Weights of a small contrastive image-text model.
Model: 8.04M parameters, 64-pixel images, encoder arch perceiver, encoder activation gelu, encoder patch size [4, 4], encoder width 128, text encoder norm layernorm.
Training: soap at rate 0.0027, 8400 steps, batches of 512.
Data: 203450 training examples, 21.1 epochs.
Rows from block 7 of the image encoder, named by matrix and row number. Rows with one number belong to one neuron. Each number is 128 + 24 x the weight over the matrix's rms, rounded and kept within 0 to 255. All counts start at 0. Numbers have three digits each.
# fc1: MLP up (encoder.blocks.7.mlp.fc1.weight, 512x128), inputs 0-127
# fc2: MLP down (encoder.blocks.7.mlp.fc2.weight, 128x512, transposed), outputs 0-127
fc1.429:107151148162142102155129109114169084113168161139119090120105085137150126112116108135105149104165151151097121126134120085150151138139096167093125095129140175078122128147097101126095121135090130118093122157198137142137139140157096070115178092145093158098128103141146125164146115137095112147116140099098109121152154136094126123126130156121121127128136142138113138124128148119142119110159
fc1.430:107115117128164119131165137166113121126125172100122118123169151123160146116129136117140134131150161101115131162127124128151145127172118124099136134127126101137112126179145110113134095112138131176127138166136155119144152131117091122169128099133126156146115139112127111122118145097106102147135085116113145171138123172166156110122091101123090142158126127184139097171132134148110160154133
fc1.432:113126126111123104113115118107132157121176143131148106164136172180126144119141143189164178114139140106095142117183099112119100122119133163107159149126138117077151166109160113138104119127143143124122083128141095145138107127089113105149141135124120147180169186114160107133116114129125107125128114078137088154080153203128159097112110080126115107120133143172089085134125145179163169115144
fc1.433:121138116115137106149133144134142158156152153168113138096143168143199138143146127175126139124164119147115126124121166093135142170111120143103135135085117146140124145125107131141117112133125148100135129081131190102120133160117125151151144130161153143142119108123143139118161103120162126087125118146142152177113125103089146111104122141131113154127122147149084104131096150184140134135139
fc1.434:068132088152143101146133128137179129154175099129176121177110125141172145089101105125118114105113106079151144068151128125135141097103135144116083153164119184123146126105151085165150110173140128115152131164109109123107162133133140125155140096100140118149127133138113140120111132113151116076198125109142148144142125163158111102178114124134094146128180102120110125122119107126054105138125
fc1.435:112112125131146125113123119076144110100128125112120145151112113093128112122147149150082138171135171141145119118140127127123138109111149111108130114108086107105120158143092102148128134112132162157171112125111123166135170123108098157136126153111175123115115091104135136125170102166100123133085136122143148115104123103121134129130106121112147110123144163169141121143134145143095147135160
fc1.436:094133140105165130141146148136141148158124122078109151107117135108136071076110103156062152163144122060136125149129123153140151125171134113102150136124099105116169098122137122170147103175144105111084073138115109117090182101135146104126143107087167112156111149074136103097125089092147132151126099098132129067124141097109097141149126075107132133162099120113140098156169082139091147152099
fc1.438:171109127136119137126102127119162095094132129104166176092086162118107162138129124128101138138129155137157137117130154125117164164139151118132118125138140115090099125120132105144150057128144105119130135128128141114144146159149112190138114122125096157113111132124169115155169172101102129075159130133102097128105140108112174164088162090112137119138139128144131136170154153135137142116113
fc1.439:165192123144109154177115131131155142157137113119160105141106132140117136145151107096145171130125130151119117106151087116159076130149145112119107122099129161107079108114131134133145111083150129168100137106126114119153181112094156138142125123148158130146138085081117134151151124149111108141111166108139114136142127122132138118145130123152127164136211155077146141148130117124088136139131
fc1.440:132108121087087169105140068171126165153143140169148136118120122140142126137111150108140140113120148103184145135095144168134102111139158085119127125120092126098127100139154125124084117143143093140150137122125110107122159139095134149156105162145136142135100165165129109076120151123127165150117132105142131141115151161123144170126145184116127118101099121164137129184158136138149132156121
fc1.442:106083163101100164116123140133106121106112083129119111113106125103084142119136126110127131124146117091147114169117121109109127133131112143080131127156112124081095139140119102136087145160110110134127127097171142116126168133141121159170134096135138109105117125176125112126147141141151141102160124160081106083135123127099145133129150157111093130157156100111167131075177147129160163103141
fc1.443:151144125104164134096146160161143146118087119121089112134084081133070110107142136141132126110096157146095136083147126094133142082154164120127055161156111077158124080123197106123098127095087105134153177141150147098139134082118093159140134099112129118133115134137135118152136087134126100079128135091116109099126129117150137157093140120135136149162128132146129119100117117127107094163122
fc1.444:127152158146128107148105114111093105109159131146130153123118155117097114165123106112153108171137149150109107123182151099104131156129146114099135108173165174099119141106132088144141162056146119098156085128135109110128106144133134092107106146127138132107149097143147135107125100125148110097142136111089128126102127162125115156123192126128132120124133130099126141109151103120154147112138
fc1.445:103136112103129104119143104142133150119178115097104154148130151169172106087084168130160132090189160111130128114155176128121108101098155134122105156125112164145155116119128122123149117105089124114137118149148142169127143132124110094143126117139126160154076147109121140140152113119089066166156096144143134182100140105126147164127102097133119173141130098114137097116112150127116134130126
fc1.446:112168171136128111130131121133162142119125154153092145142112114136115140127153122136132113109122157088079155122158120123183116150125121114100141131087121125110116160092104105151123126133147125148102090103127111119153149157152088128127120166117154153126129206101093113149096108137114123171116063114090121109142141096160127148156145091116082117146059114145126158135104127133130120144137
fc1.447:114107107118089157119130104125145094165098102144121134117168155126130158106160119144154085179148097125139100113144131123128174101170193131162111117145093121093128104122157167183099127081141158085090175135140106126199145168122108135174117172146081149124119170171125083109147143096176120115105126145157143113127159159117137101144121130132163080151120125136079124105213109102118121124160
fc1.448:109098126144092110148068152103088159077130124144163096112130114154096163096133154110114117141137088100111125113153080122094116116117145150119123142132082119121115145128113146123123135164109139117124117136139130134121137137139098158144163067118141148086094133139149162135130111122110121143137154118096116114151125105096084122119111110145145123147163109078128134134125138110126136154114
fc1.449:134161107107116132180076117096110144144123137143162145148104159113130091120132138162108142152168117128152144182180139099131150098158113149087144144081099143121108093159092103147124089122116124155152129129122120158105100134096113121184111107137099119110141116115156101122136157124118142139118127126119078141129138116143164153113098138145141135109089131089143110154122122089122124115110
fc1.450:156138119116132113128115107085182128127118138114111095127128108092105092114168136101122127123130119147121145138118117118129151136115143115117098095144121145130165139179178125109128106138108096128117127154149102129153127174145116134131119152127163117097111108100103125128159162138112122137125119111129116134109117119157159112153122124129114126126133184099130100147141107135099096110118
fc1.451:175106099155130117156121096140180117116144179140082109122105108094166140129142097135113130134129143179141169099094153113113143109123121107113106176120155102110112122152121126185080123140115114161108142126107157138129118137130125107118108143126126138123148149151119113151142094112101127147133116129166083103137123147114128128130137110078147148161075175146118147076172125143153094124129
fc1.452:123123162120163128094103138123134129163152108096136111148132125143123147163163139160128091103116134102110132151135161141089129123155124100102107134075140119125146107143104071159123144107148127132110119109078100111125140144123129139124114159116177088101150128083105154135125100161097113117134111068143100149146108123118147134125155119118090132160092117112123175130108137143149152136141
fc1.453:110128100106111106131093136108131091159098166091135119106090155127106122127080032095087102198081109126157132146149125064107136098120124086119148087144157152133083125143101171157138133106139152127125130098118104105153086148143109140128129106137142114149110147126132119164178114174109106116139084062133138108136123106086095146079123141134104154109151167136165124103141130105090145110149
fc1.454:081120140106141067132150137098129122140071138113111135130144086106162120074142108098139096161116139088156108093104122132136109141134083137139109138065117128113159142093161110121116088154130134126119168112129100093129108163126085141124129146117116116096142178134138137134109157139133159119125123128173107110146111121108083102112152135147108130080130137162160110122160138128155113147114
fc1.455:159083126132138117163100119108154123083136069130118139117115124103095153122174101062140162123165123151095115093136166149110097155161125105142116091146133136098150120116168177133095138095114134140131132102147141137114126118083093144095141152143132140099087123156131138141115146109090094126130110106098151107118113118130168123148107098131129132104100121083139128148159115106117105112150
fc1.456:121123100169143179147127146107143100114140100088148126089131120108138134109102171179107120142138095179143151141097130131137105082157156120136158139171129167146148129165126118130152124162127121174125075091120094132083119161204104096116108115141104114112123128168100093186131136131182096109123110130135113126130115141154135109102146133167113092114128168147101131134103117142105128138136
fc1.457:070126060165146087137107154162138114087105128090110145118167088111126150122163129182135128152089109132094146115125105119101117175109142123144113147141148122153133125120136160137115141104143129102122123133135133103130144158157133173132105152148149117130108178111146139118107134184108131077172122149160114136123126114105132125095157118135152135118131161102116176131132125146106121123117
fc1.458:146114135106162111135114096117137146133125135123109120130097132104126105105112147145094099137163150129137107117159135129090176163145116105089098144148152103102165163167143101124129149113114190165132091107130098134119161130147158132118149139126159122121145130139159129098111103102136086150126153109124148107091147121103147162103169083129136164148154160096094135126109127164159123195118
fc1.459:128128090136160141133121166109150163118112154169113124132148167132117100125140118135131099093126144104130112145133120137140142111127173092092108136161103144148151141130116140132106127132149131145137117149178073092111158097143126148125056123099135151120123124132197088113146131122122092136113151090115100167110148150099137119126135121134117122147160144168163079140133144138140182159130
fc1.460:128096098142159100120119127144150120104135130106144095093129134097159163083125110092104140162125164091104148122131162127098094143136122136157132112114121149118124166117117112131134127123120099158126142105136110145126140100141099106112115164093100118128114133093123146133080105109108131105139088136162150135103119130098147129119141130161106130102109111111165104152138113144117144154128
fc1.461:130138163109101135138152144145124121161094086085124100157101116148154173148098100136157129139156097138097121077158105117162146097127164124130162097100128098127108147156152146125091143108107074127148141142127145099114119160125096128179107157201160115141124133118142079156122109115110104136129112128149096129103114098136133068107102126121087128172147131129132120124158137086134160073149
fc1.462:114185092098142133089133114096133152094106120094143145123138188165144088074120104121098094101141155127172120144116092131160128146135135110172129136146102121116137105133120096107121149109159169143099099145120161105179126126120107164135118087155131144126106147120149181151112110054134104114124104049130136147086155164138151164140145134154126142100151123130142144110157146141129170132118
fc1.463:170146133144113124177117118153108123136165119127128121144108098158097103135158131138106130118149111097127168158140121140153125166115144095122121140143156160150132130144109138096132165118156092136092117120160123065142118134115139122165134158143143165087164150139136142118163137081155144110124125113100124110154144100138130117098132093146124104101160204145108132152139100172111150135162
fc1.464:126126112122115127083105177103130145157136149134171134131097168133127152109143118119101146117139145125121121133107157098160123137103084100143155167121093085116133109145106138137138129120105185149125152131152133151121143123161110114112093112148173128149128155100136108119107152124145116142105129141145115104094113146160168154147160115153113123119104128102087098163138087153120134122152
fc1.466:111113096120138133089144093149113112159122101204111134136133110095120116104123155130113137150158145136120125151117110133109152126125142139099128147096139138097127134139143132137117177059121124114113091123120107110144140086122103139148098101132139127104140137127153076139146159124121123133163107077130139112148104130095120126139106096101078141128131114088130127141140181169142181142149
fc1.467:138161151152160091114115116139119097137125135138120122122119105136146175129106154111116156146143120151129172141127116146145136133122137090167118164110128124106140159131130116132119099125154092166087114138099114142147106125104123111115105152123133146093133149107124125154134123148104104114120148124121106131114130136108135091143137108120146099106132133171169145161137114129122129139173
fc1.468:127140098130143121095111157120121117131101099089135154155106160091133145100095092139129119102121163138111114103134078168113102156135160164080149164098142168098137136114089106150124140130107122137147112167145082142075109150142147124127126079114145101137115109150125110123091141140142075100148123101099128160109174186170083112123123155148076140139142140075105091083090121137138118115108
fc1.469:097099125125143105181086136124125174173137162168109108082102130128123105108132116087136106094156111108127162091152072134101127136122130178106126099141110159077137140119159142149162130082079168149163106161109121093142102110099104149120161079100105115128118126158139140151135134095096131100097144110117118140096140142111123088146145123155139149073145131155139118133154109160147108117123
fc1.470:158165068166118090123082123101121136078102149134108121097146100096116168082156111098115159132137113146126153145183102122134083106130134143133151173124141135139129123124148112115107095136084088095118109139151080144106121126130097140125142130117090130127107119129139127131146124145118126145144108160119114165118112128101134112132122099129153170132141112128148152133101152147099137124111
fc1.471:160162136126128139102119128163139167101148076122133130118109124140122138091102127134132154137166103120112136145103130118134121156130146127150147098127123091116184101109154140136152126154130097124119106114136148143125165134105105144086145157100140073061116119120154114100105124121132109187116108108142148111123135114113136139104148144164125138148101168092133102154112109146103130114105
fc1.472:119057148118148140105101144141190132074098153144131130126133103130165128149106129139153128117129155131097064133165074146149073117109112096128136167128118131165106110123132099119114131094153090081102100147124105076121134110168116128105101139116109152100093121087093116146131099113093151125166125130107104154122114147132136103128132118152127132107126159157127104154115105135109117126111
fc1.473:128089140110143139131087125148131146118158121130097141101124100132141136110103115145159116104145105125130157114137155107114130138152127137129111139119130114117151132134170143138158174167138144100143134155142114138098129150116132126113119118116145103114137118115184113125118106168110155154130108130131126109112110125150134106127145103110171147133116163113154089127152138133127113134121
fc1.474:127144137139165068134116156159175143083138150137089102165114140132104129121124110092143125129141134105120159152125112084151111132079143142096126133155155125146166139130130097144056105098123117124133156108147152109114155107152153120126105138070132113086101137104120083137136100151107111101170111103091155091195120153140116122108114118128105157154098138136147178182128130150111133121113
fc1.475:106121118131135116111111135138131140109164166123087130147077134079105130143161130121177134098165127131117127110080139131117101134187134160146081113066137141121104153113122139160135141104127109093162145118148110131161083161145162178152117140109162123101159125132177134176118120153112097111147120146136126177114129163158128110124107094167081120146099119142136139093131123110137181131122
fc1.477:096091125148062104152079107119128144082098131098127102131139126147155144143174162145138107125159155085166123122105134126112107122104101137157117099118134129134170185120182102139126130147130171115102138096134126125160108178170125127119106121141134106093137104165182133121113121164152106121157131145143113112128118111176120100168165115134106161136117155132135145109177111094136115088101
fc1.478:139140102120121137097099084131143109148112148153125141082148155124150151134091159140101126126143127169121179124150087101160143144076132091127105118074071129126131130080118101165085093156122157120105083102099152112132118118113140137149097076082158133117136154137097145118156131148147100114120108088160102138122155151113164140139129140138094141125145161134139153148136164065168090130110
fc1.479:152138084149087102146126179120161170131159119112139112158125161140185145096104111138091135119168188115134118118099093129115177124088122096114147070148123135136097103168121122191102111139113114114173156116145129113130095138159126125122098147137083133140116138134123132110132088112152144122103141158122110160153127122152095137127154132119141144145121100098154141127139083153093135093118
fc1.480:125138101101125075147151100135117131146121130172113124101107131163112146119115082112137092133127082130146126108132143130104137141102174132112141081140108137108125157133156107128131113113097144120137112143116143117141133171140097143124085146122169132117187134140124106116135133152152103142136142119104156157152156148164149101112137164097134118110150121129129146136125089128115126117181
fc1.481:106093152132097115120077146111093119111156143145110045115102140151163157147195128103128093121139099135139144120146107065168109143187114120162130143105114147145106134078119121130089122099093089147135143210167149106132132090158057184125154164106066133134093151151123165180120116145112141128133152106086176101171126111191102139110135136145096103111145114117167138118094157128124162114113
fc1.482:153144089124088111165133126143144118108106129085112149133140122129163100123061145157139180129097131158146092112145155159118105137133140170133115095109104119151101122140114140160108118143126120103128130115136145098126144161170165128148098137173122145145091105112088130106142118126142107176135094135091175132134170112116071131113124118105152160092110144142183188142102136190173098081090
fc1.483:141105141113109147120106136124121138134134109139170160078178153099135129106112159109125133109143139158084168085139179134094135103119142079126100090082126103134132191118175145120108138119127139166109136120192123167145118130100111133135140077105094131111124141116171188164118181129144122133135126129107121124115162144137173092125105112162147120141125166172125136118126081152107119142133
fc1.484:116117152105159146149100137116146117109121128144164113122115127144170158114098190138124091170155122096125102130125159114143103141155139166127122123112145116107125152096096128146137163145130100118165108112132099113138145144120117114150114109187121162128129086144084144107122137098144098127084124147082114099142187115123128108105136103121144088115134147134107125125098118099142169157086
fc1.485:100133129135120138120144131122139139098105130110150104093134135107153105127103148154097116116130063107126114095156148109106131098115084120167149110082145129121111131110132094141138157168154112141131130113092125124134157154139124119130149183166170127150162134175113140136181142146112130125127131136172137101107126094155084114160139125138112123105133129143131102130116097113136143132128
fc2.429:127136090136146103151119119138105141131143134146155132121148121168138147128141137132131094155134145116132073115120112151169134126167173158124107120135136120145164131124092132139106116113176136158138136170085153082138177121105140122165132095165110150109113158103126146128133099112089113136195114110147122146124089141142112089117139123096142163119112119127162130122107138099126146145114
fc2.430:097089142122084133175139132112179108152122157105108094116117121163149095153123141128154141158087179142166137148121116131124118134154171099114101123136139157142119132144146147141153155156127120132127109111139119092113122135091120128117127148081141139146149120146149118135117089134124124108135113116136121112130152121128122139137137112132136121107132141123117151096110140128094149122135
fc2.432:140110112133126173148116141161145112130125127114148100139135115134114109122129147175104116147129115114119147124147125114122124127071150173141143151077186137087137079101174133111127133139171124087121124117095119124155081147102082165097108137154157122150166097062125140127085134094118138127093138127067124136109123161100138137123134159156142181136150183106131088099142159124102156104103
fc2.433:084099136118083121138092112111125138106116123150152148141138183151142134129132118127164126137136094130165132092110140108128113119124137094166127113109142104166138145121117109172090122156125144128089117119132126106121149122144134145120154126137103099155139137165117155184146125087122147116125138182157117135146159121117127140166120130127093142141173159146146155157139148133121164120097
fc2.434:121134114103084151189125100111085146189143151136102134135130163110147130082123118107141153086145148129121176154118163125098170117107102132147084136155081123152121117115168111149137115103150133110129128160129177139099120112157130138156141157170090114114120157131177113115142138104094158119114152111136149130130125141100104182070161146156139116102158116095115158075124151094129106156115
fc2.435:165134108139136150148118161139124126166128127138101112091140111151184126159164150139134118148111110126115132188119117111109124189142129125140129133156118126134105129144132136138160113123145138121137097174135128107123159150151130121121145085112140098126122139139132101170129139139120170145125161070109127128120139127153139149159152121134131141159124121123159102136099125118123096152118
fc2.436:104091114110174100123162146059117147138129158153087110110124110070145126157121159142053109129098088143130093126091160133117161118119136127148154160144121108074177191167189139152173137179082137100092138112158161128132111137123139127153157080110148167169098164102105182122129101112146110116175140156114140110138127140167120108138086111123143115122106149145137143154131128131141064119081
fc2.438:091094115145114136105119101101078175186113140143101125129132187134127128151109162111159109138135110159089116082123118072112096140154066103111134109140157075115155091161210094139127147116112113160124152138141142128119156106112153146102156152162117147157168074164143070133128165126110128099136170185098092112133097122181129131128175136136114069121140168128147109143087135107097149121114
fc2.439:161117066101111138112152128110131158159138098089134090141103133159164169084124102142109137083147135130134093106143135137100115124146119147096085135123148119116159136142129116075118118126098147114117139118112190113144158103141116151144106095110124135126133110117123163128095137162115170123120164152114098130094154100128145183101137175145113158079124115150118114111135134165166139144141
fc2.440:106144147178143076114126110145113111114156114142112121168104123133132121164164126151136124163137158108107159152142122108147161110156126131136119157133174121127150108152135124117094179115144090143141131124140178094136138154109130081139142111105140143137133122089102119157121136134159135121142116109172095150134074152165140102135107140140103166156116114084119107104102118132102137119092
fc2.442:091143172163106136149125096168130102142117113110147131089093116139158140138149113135139133108089077095137112124090085159046110117112109167141136104049139149121133170103168126154129131091130099094112128097146126103104128078109149118118102087100176118112103117120163118131098128128092117149118143127124073143116133134126087154093120099112151145118165151088109101113130106099136156162120
fc2.443:090103048108153188092122114132129155157127157116167131126105159135078129115144118099149118113147062177195103122110136139137110128140130131126153135088143140109128137127094135079177120094139095097112152090126132111108103155166143161137141091099152090107141131102140113136098101169090136130142165126126103172123156137098109146118117144118096122112135129146133123118154106103115111136154
fc2.444:109171102106131125147154157119093100109139153112130143139128117098139158147136118118140133143114157108159105150123097102102118103098163128157165151152153134129092127138126119082131148140151114155124139144095133122152117139125097130064137126099133159125116108097119088123165092112133115075075159132131090098158130108114079127124141127131119112097150126173164118126145094116145167094144
fc2.445:154120117086131118204116148128137105151108145153099107130144146145137132104152099128104087129142144150113152134140143131091110115123101165097129107151185159097100126145111160128158114099119127150080154153102102106140149135202106129125174140094098134087152177124168121125098108120101166142130134137176119117140161129134133109080139137103117132139116191087133181121105152081107117128129
fc2.446:087131124106144142197145145132153103170131147095097130113171127139132141123086114147109133099128129106151163120113148142105070137102117130191168112146144128135128155143096127131137198144073126091152135062125109090128104113126082111126115096095170161126136148138117138191126149106171144085098111122131095149135079084130130121188128106085106059136112082115108090134099143087095168102116
fc2.447:160127179148150142073140136097095122116123113147113153141157138156119099098092123108093127120106067093130111152099141085119130136170128149146111071102125142149130111121072066094143111103163126135139125126149144118144157119072087154165131162104163188095098112129134126114148172195169116098113142120147128106125132099071149138121103040154081187187148123141093159113107122138087143105142
fc2.448:169109143141173096107158083134138132168109114171157154066126138142152138133143104137142097135143178122150140145163104096139136110127179146085133072161133112148165095136161129142121143095134079127127153101143137097093122167133098073157108104107160108150162152145115100140127162146138102143136139113113110123125073130129118132121159162125131136101099136111103119142099129160097114108147
fc2.449:105108100120158140163086108135125172145149101117105145105144110155121147102126136144109112151105114119135125178093150086141109122096109151160149096141130114099122136116162114098116156127077114137107132159139172160114100132137130099090120100156119096143123100145146151127113125113133116134111131144108168156168126125124133142087111146134112182132142146147108143125160094105175136102128
fc2.450:152109100120166114158130138132133091118132123127116125131148114134138098150121111130150148117116106133150133109124123114124137119123109149112122107116147107141131125104145128099107122104139156121105146113122116142155157126134137111146139149111135167114088119136141144089117109131116123164133123138139131138118148132119112111122142157148150137125107150126127112102127090138123130142137
fc2.451:115123120143140157139108123114154129107144136159135137116096134098142108115127139113111155096116127152113147127124113137147165128125115132141109111140115159129158142142145143148158140148129133107107139105114136164110110177117126127116140121149132105132149130145133114124151115106123108139157124189128136108111137106115131107116140187101130113135112087117152122131140144127136146143160
fc2.452:146135134131133106096171157137123141107141120142102166131155087143167183102145107102068120174110147092143139116154149108144158146119131136116114169106119134105148122139166098138138124074113105139137117098113128154100160145153101127124119131119129155055127138133081127101142116129153105111134130145089148146181078121117154104136123143115149084108129129121092150121128150169124132115143
fc2.453:113086110129090115112111124102090136151148110129087077071131129199102128132130153085132091135151172082095105139123072112112118104085143147112123161176125149110143132140159090127114131147122123149111105187125091189131086107122178128119136137163139097124142115106152130126129173104162103143128118152135151099165133104116112185158136139136108139115124088131168135131115091093123094113149
fc2.454:112133146115149144126142131121104117088144135166155136140123122106113119123112126155131138106156158112145149117145153113152191109132106157129164122140162115093115173100098148125128137182107122104153142120114123125129158139146110133123126138137110154134138113140090165099115155151104138124145149123124094133173089176110115148138119155187150066160127079164110154118148121122145151127144
fc2.455:092109136134090135131094108126144127144112109151077128147143083108132123156109121126157118146064128115140164167107134133146126150105105112113118148111102127163143124111107153112146153154139138126139141144102116120148141153092169160085151121115156144096133125144129107150117146127134136107120118162165113144127141142177093138121096123111176117140125115141119136129150122117108140109121
fc2.456:120155102151140144158116152178116158117153124112158138100169108146119050168119136115134131139121163140118109077110138146120173161103124145164135064166151095116163111119136146119115100126114178154178124136162123119120096104131170094130151135145146115156093145174105148114112085144111130130113159128125170121160132148150110161132137144116156185136168137163088132129134109145119121167120
fc2.457:129171108121148188136138106120104144100129119118105103143146146064115096113154124124114169127146117101144131138131164143134134123162145110129109108128147120106156126132114158101126128122095099138155119094167157175165138160126138125132117153088082119093083105137115147128161166133131078104126153120099114100109146115116111147128107155148144081160143108140154151171167089129151150121099
fc2.458:122122144090094119115183135141157143097157130098080111097111085132130144114134128070133154128162157138117135142134151149125137117116106102120173143126116132139115154136092170133129131141163130102140154093100176121153150162087176123165146148118149131145129148120146131148121136128123148090124171089158154079142150096130159136099156125124136145145127137128087147128125162176099137113114
fc2.459:111093116059122114126138135087149126140099123111131129102111097140137127171131101109096120172129160129126116111140109114174166157101118125111080153142134155118133108165151165065087130076107118116107172131149118122155159124142068137116119133122144108123129103137123150138126101156112083098174112139131151155116163162119146173189145141121142144145125118082106104113144145141142115152121
fc2.460:106133122177111144119118125155112120134156133159151088160116156119126143129140101141079130110109138158160152157117116115137132109152138168122118094138132079116110135132120157088141132119173111129100102091123106088104118139147134127167159145095128120171110111125117142104076152152119152100082133125134096128115122134100134137093134142118115156143139166135132161131112171111133149144134
fc2.461:143135201161165118106121171147107135179181134110117122079138107131115177149111117136123081166098112157138141084134140167120098129143125126114144121073084114077128100106131118122151117128123125178069146142121143129128156143120129110173109147128130125121147055126131114136154110144127155120132132112147105140149104074097033088141109113129116138166088142174112125085151125147074146137085
fc2.462:135138091126110143132147135103167101106110159130095115108151132131157133092135092158123127127146132097153163138155140100104109148110122149108112108057138149070147102134156076169158147093119166132105144108135111126112126140069112177118068159151133108142189079097151113147100101147103145124131140124146151147132102124125168139152119104138122168148111136121083111149157140137125102107165
fc2.463:124167162123133137114099138116089119126162110132127123172120139136150111124136119113139128084130124091119141113162153181147123128138138128125099163146130152134172142131109134097109130128121115162120163137128104121123152128163123140090145141167101131101154107140102148141142129164089098134145111109151129139100190133121113111087129113131139142087154142133122159162111125114128145138107
fc2.464:107095134111139125106081153129120178135142120152066116157088129084140140125159134129142120153128100146132147109133098127144130139123137143146119120110147157148113145122139133124106132119108106088156102129118129133117135128113140139149099129133112089166108100140143119184120159117132130168095127120166108136126184112110124141114137148115181144122139152149149126129130095136147158151140
fc2.466:109123130106129124176155119136121101140138160097109152131173107113137113125156114099133118121135119135117161144167138096136064134113162125108072111105163145142111130111120140094138124126142139113135127141155108151174162107107204102126109095102135126110103106118108114129125136124141148141120176111128205092110152143155132148153140139129140106139132107114138127128128110131120146144139
fc2.467:132111144135121130150101158148143139152144138127110148112109097118145132129113078103149094127124135131079118129118131170140114152149125107137123139116136160113119147139130124145109125132137129131102106111110110128124107133136083117100117095152089154126109142149094129142136130159135130130106099128135093120130152135131113157119154144118155125135137116126157119143111137129148138134129
fc2.468:168141128137102133162125143150115097116107106148119189104183114127112188101168126044116132120165114171131129124139123099154103159158134116136123097113198117161132122171114138128136119147137116155159100164137125099156110104132122097138121147147158085114098158134112128091168140183175122175115160091129165115130107107148135137142110135128104144134150136129091164096141102089175155126126
fc2.469:135168175133122079087131091120151119107108091128094142143176148122138097113103095100148137130107145133110151133119142146126126122160151126116167157129145091111115109142123119131118095104133127138086131109104130125119158149111111117132132153050146128165120131121146145140145092111169118129147140105135109150151093165130149141098134130109122110122127098148124109135065157129128102109118
fc2.470:130089095150181162106128140139171134103144109129102141099098180137100135122136122155115115135167136173129127150151090145139129133123138104136128100079107145137104171144125152079104120151135170178121141115133111120139140171100148138110150130074073096103140132136123148145162139097133090164119111161130111123134108118097179173084126122126120113147175127160109132132124124171109147126161
fc2.471:143121082141144108136111135121142133110120108129131119122172136103176126103101102128162131113165168130154126126138111123114127146095146109107143143153128141140123136140158151138158128128124127117175114154118142124123092151126145166120146146149166137166137099151128144135150131126119110095155142112139169156117136155142117138134124155103134142148121132118134130162111123123121153130128
fc2.472:155146168139137077135143107168173134114094119174142147145140159121130132126104171205134071134116152105125137185114137127174141148069092093137171136146176145072119154104105111144142096132135129085104126115179131128152127152089113167138169124093147102164132147220148143152135090146150094150097169150171155147088121155092140167124138134108118132136128183175106121140135111085160064125097
fc2.473:128110122128105151103123147093128121120141126130106099149125118139114146114119150106106115115157110147132103154143134144130122111109124100107130113123135137131165119126152136147122123113123114131134117115114118119130121132135109101117137159124131124153130121155116153147142099116131137139152144135143097118111132134143114136149122096113104114147106109115127078134103108151114125142143
fc2.474:109108161151104118099165139081122140125107079100129107192125181149092111145073093132150131152150168090092155113192183124109161153123127161133103117150163165145098156150163125150096114133088084108160100094138117139140113132148110162150102166186112127150108130131119113101127140108147147163134137105053130148095135091082116086123109159140152153102159094146157150120141096127108149122141
fc2.475:144124165131115144096099122169138160101130084109123089135110130097146145161173098174128124119153170103146078069110169097099110171154105095116102127134139123144155124092123174143180118150188105152107123156171076192167091153109140170129114122146145113147115136154141116124152134100130149130164109150139156115103128108107125150200144170117110109121126121101158163127127144146138120113115
fc2.477:095137103098161134125092142133115130096085107159159107132152123176133130140162132127140110104133135174154095128080118104116149103142150150189079146144140108117126155148172106115162095091142141115137118131105114132151062132165115118138143127088146168098097139096092146151140114161142121117128130124140070107104165099122152158177103146144153059124134147146133185100086136160104128100115
fc2.478:143159058101144101153129124111101126126122170150143189094157116157131097129110140103092125111119102133195139140114104126121158181119177124183130135151109069138133123099117129115101112161150136150098142106164144101136112113143134115133143085157152161133117120100133137107136132181090090124115158143200130106111162129139149124124113123130150162178081113110115142140121136133153134088142
fc2.479:150137163123155155092161168103152122178105140121145134152091144138141106060099111119144160164105159151151149139118127149168117116146111124127103103165138139149111134129104116125088132097118124098127107103145168136141158115102124121144096118153115102119149076076120131100173110084125155104158129130124126114122149081111072112132114118130178155144143128100102128103091135135140104147092
fc2.480:138116124127129122127122107136125119159126138121145146117131121118125171123120142115103091142150131130137124161146115165150151136127139103132172118154113121091108142090115151126116111127133117118103125070130111122167117129159104147138139133116164113127139150158132124142142130120140137095117140130125163142053107128092125135104165132105089161145136107157159179120116140142192122160074
fc2.481:090150104107115104110113149110093098143115119157106104121089083103121122139123135113132103163171133134112110133171115140112166132134150143189139120126204186068140113161119137102169117183098128150104102148139140190148086140090089116147097107111131130134118149116160076135121114101114135167163139163097102080154075109122099109108110167127085129119104129077051139133081140142132105098173
fc2.482:149123110125098082109107118115148137132147145116107150118114107107115067132148094169106127121087136097127133157131102168109104087138166130157131124117119111119103168113087111104124086136151161127115148123148095124063101089109107105123105103131125151130100131116141128129148190111104143111154127125162138134128128137115125154135144109137158173130102147142118156125112100158178142159115
fc2.483:096099144129138144119117101119090088111137154121108124138144133122092106136125116142097152109096118113089134119098117132100150130112107154104124119128120113164136107136166124123165145146172109097109100123101119096194120086094130123117154139141134134181062146130144119132091137137112134156123124160120153115165116116110174121120129106116110160089108178146110152131112152143114121134100
fc2.484:149106127089126175150155151174145154100112117139129132130092152132102127115165114130114122139107119163114132113155139133137131089075124113170126107093123079155151157145131126142114187104116111120164100166136167125131085143144130116156163129147151093129097098119112139152106096134107107137119159132140146141149147142139147109107153068109132106164120131157131116144148144113170074117136
fc2.485:124125126119125123101106125109166178111104115101111119157099162085108142136119161110140150153122119121134114101121128108134147114150147171139071105106143157143122153113120122127153111119157115139122136136129148133091176164112145161098106128179120101141117104135136104121109156130108103115135128177088130075078095127117142071170096114114166137138158158126129179086140135118081094109152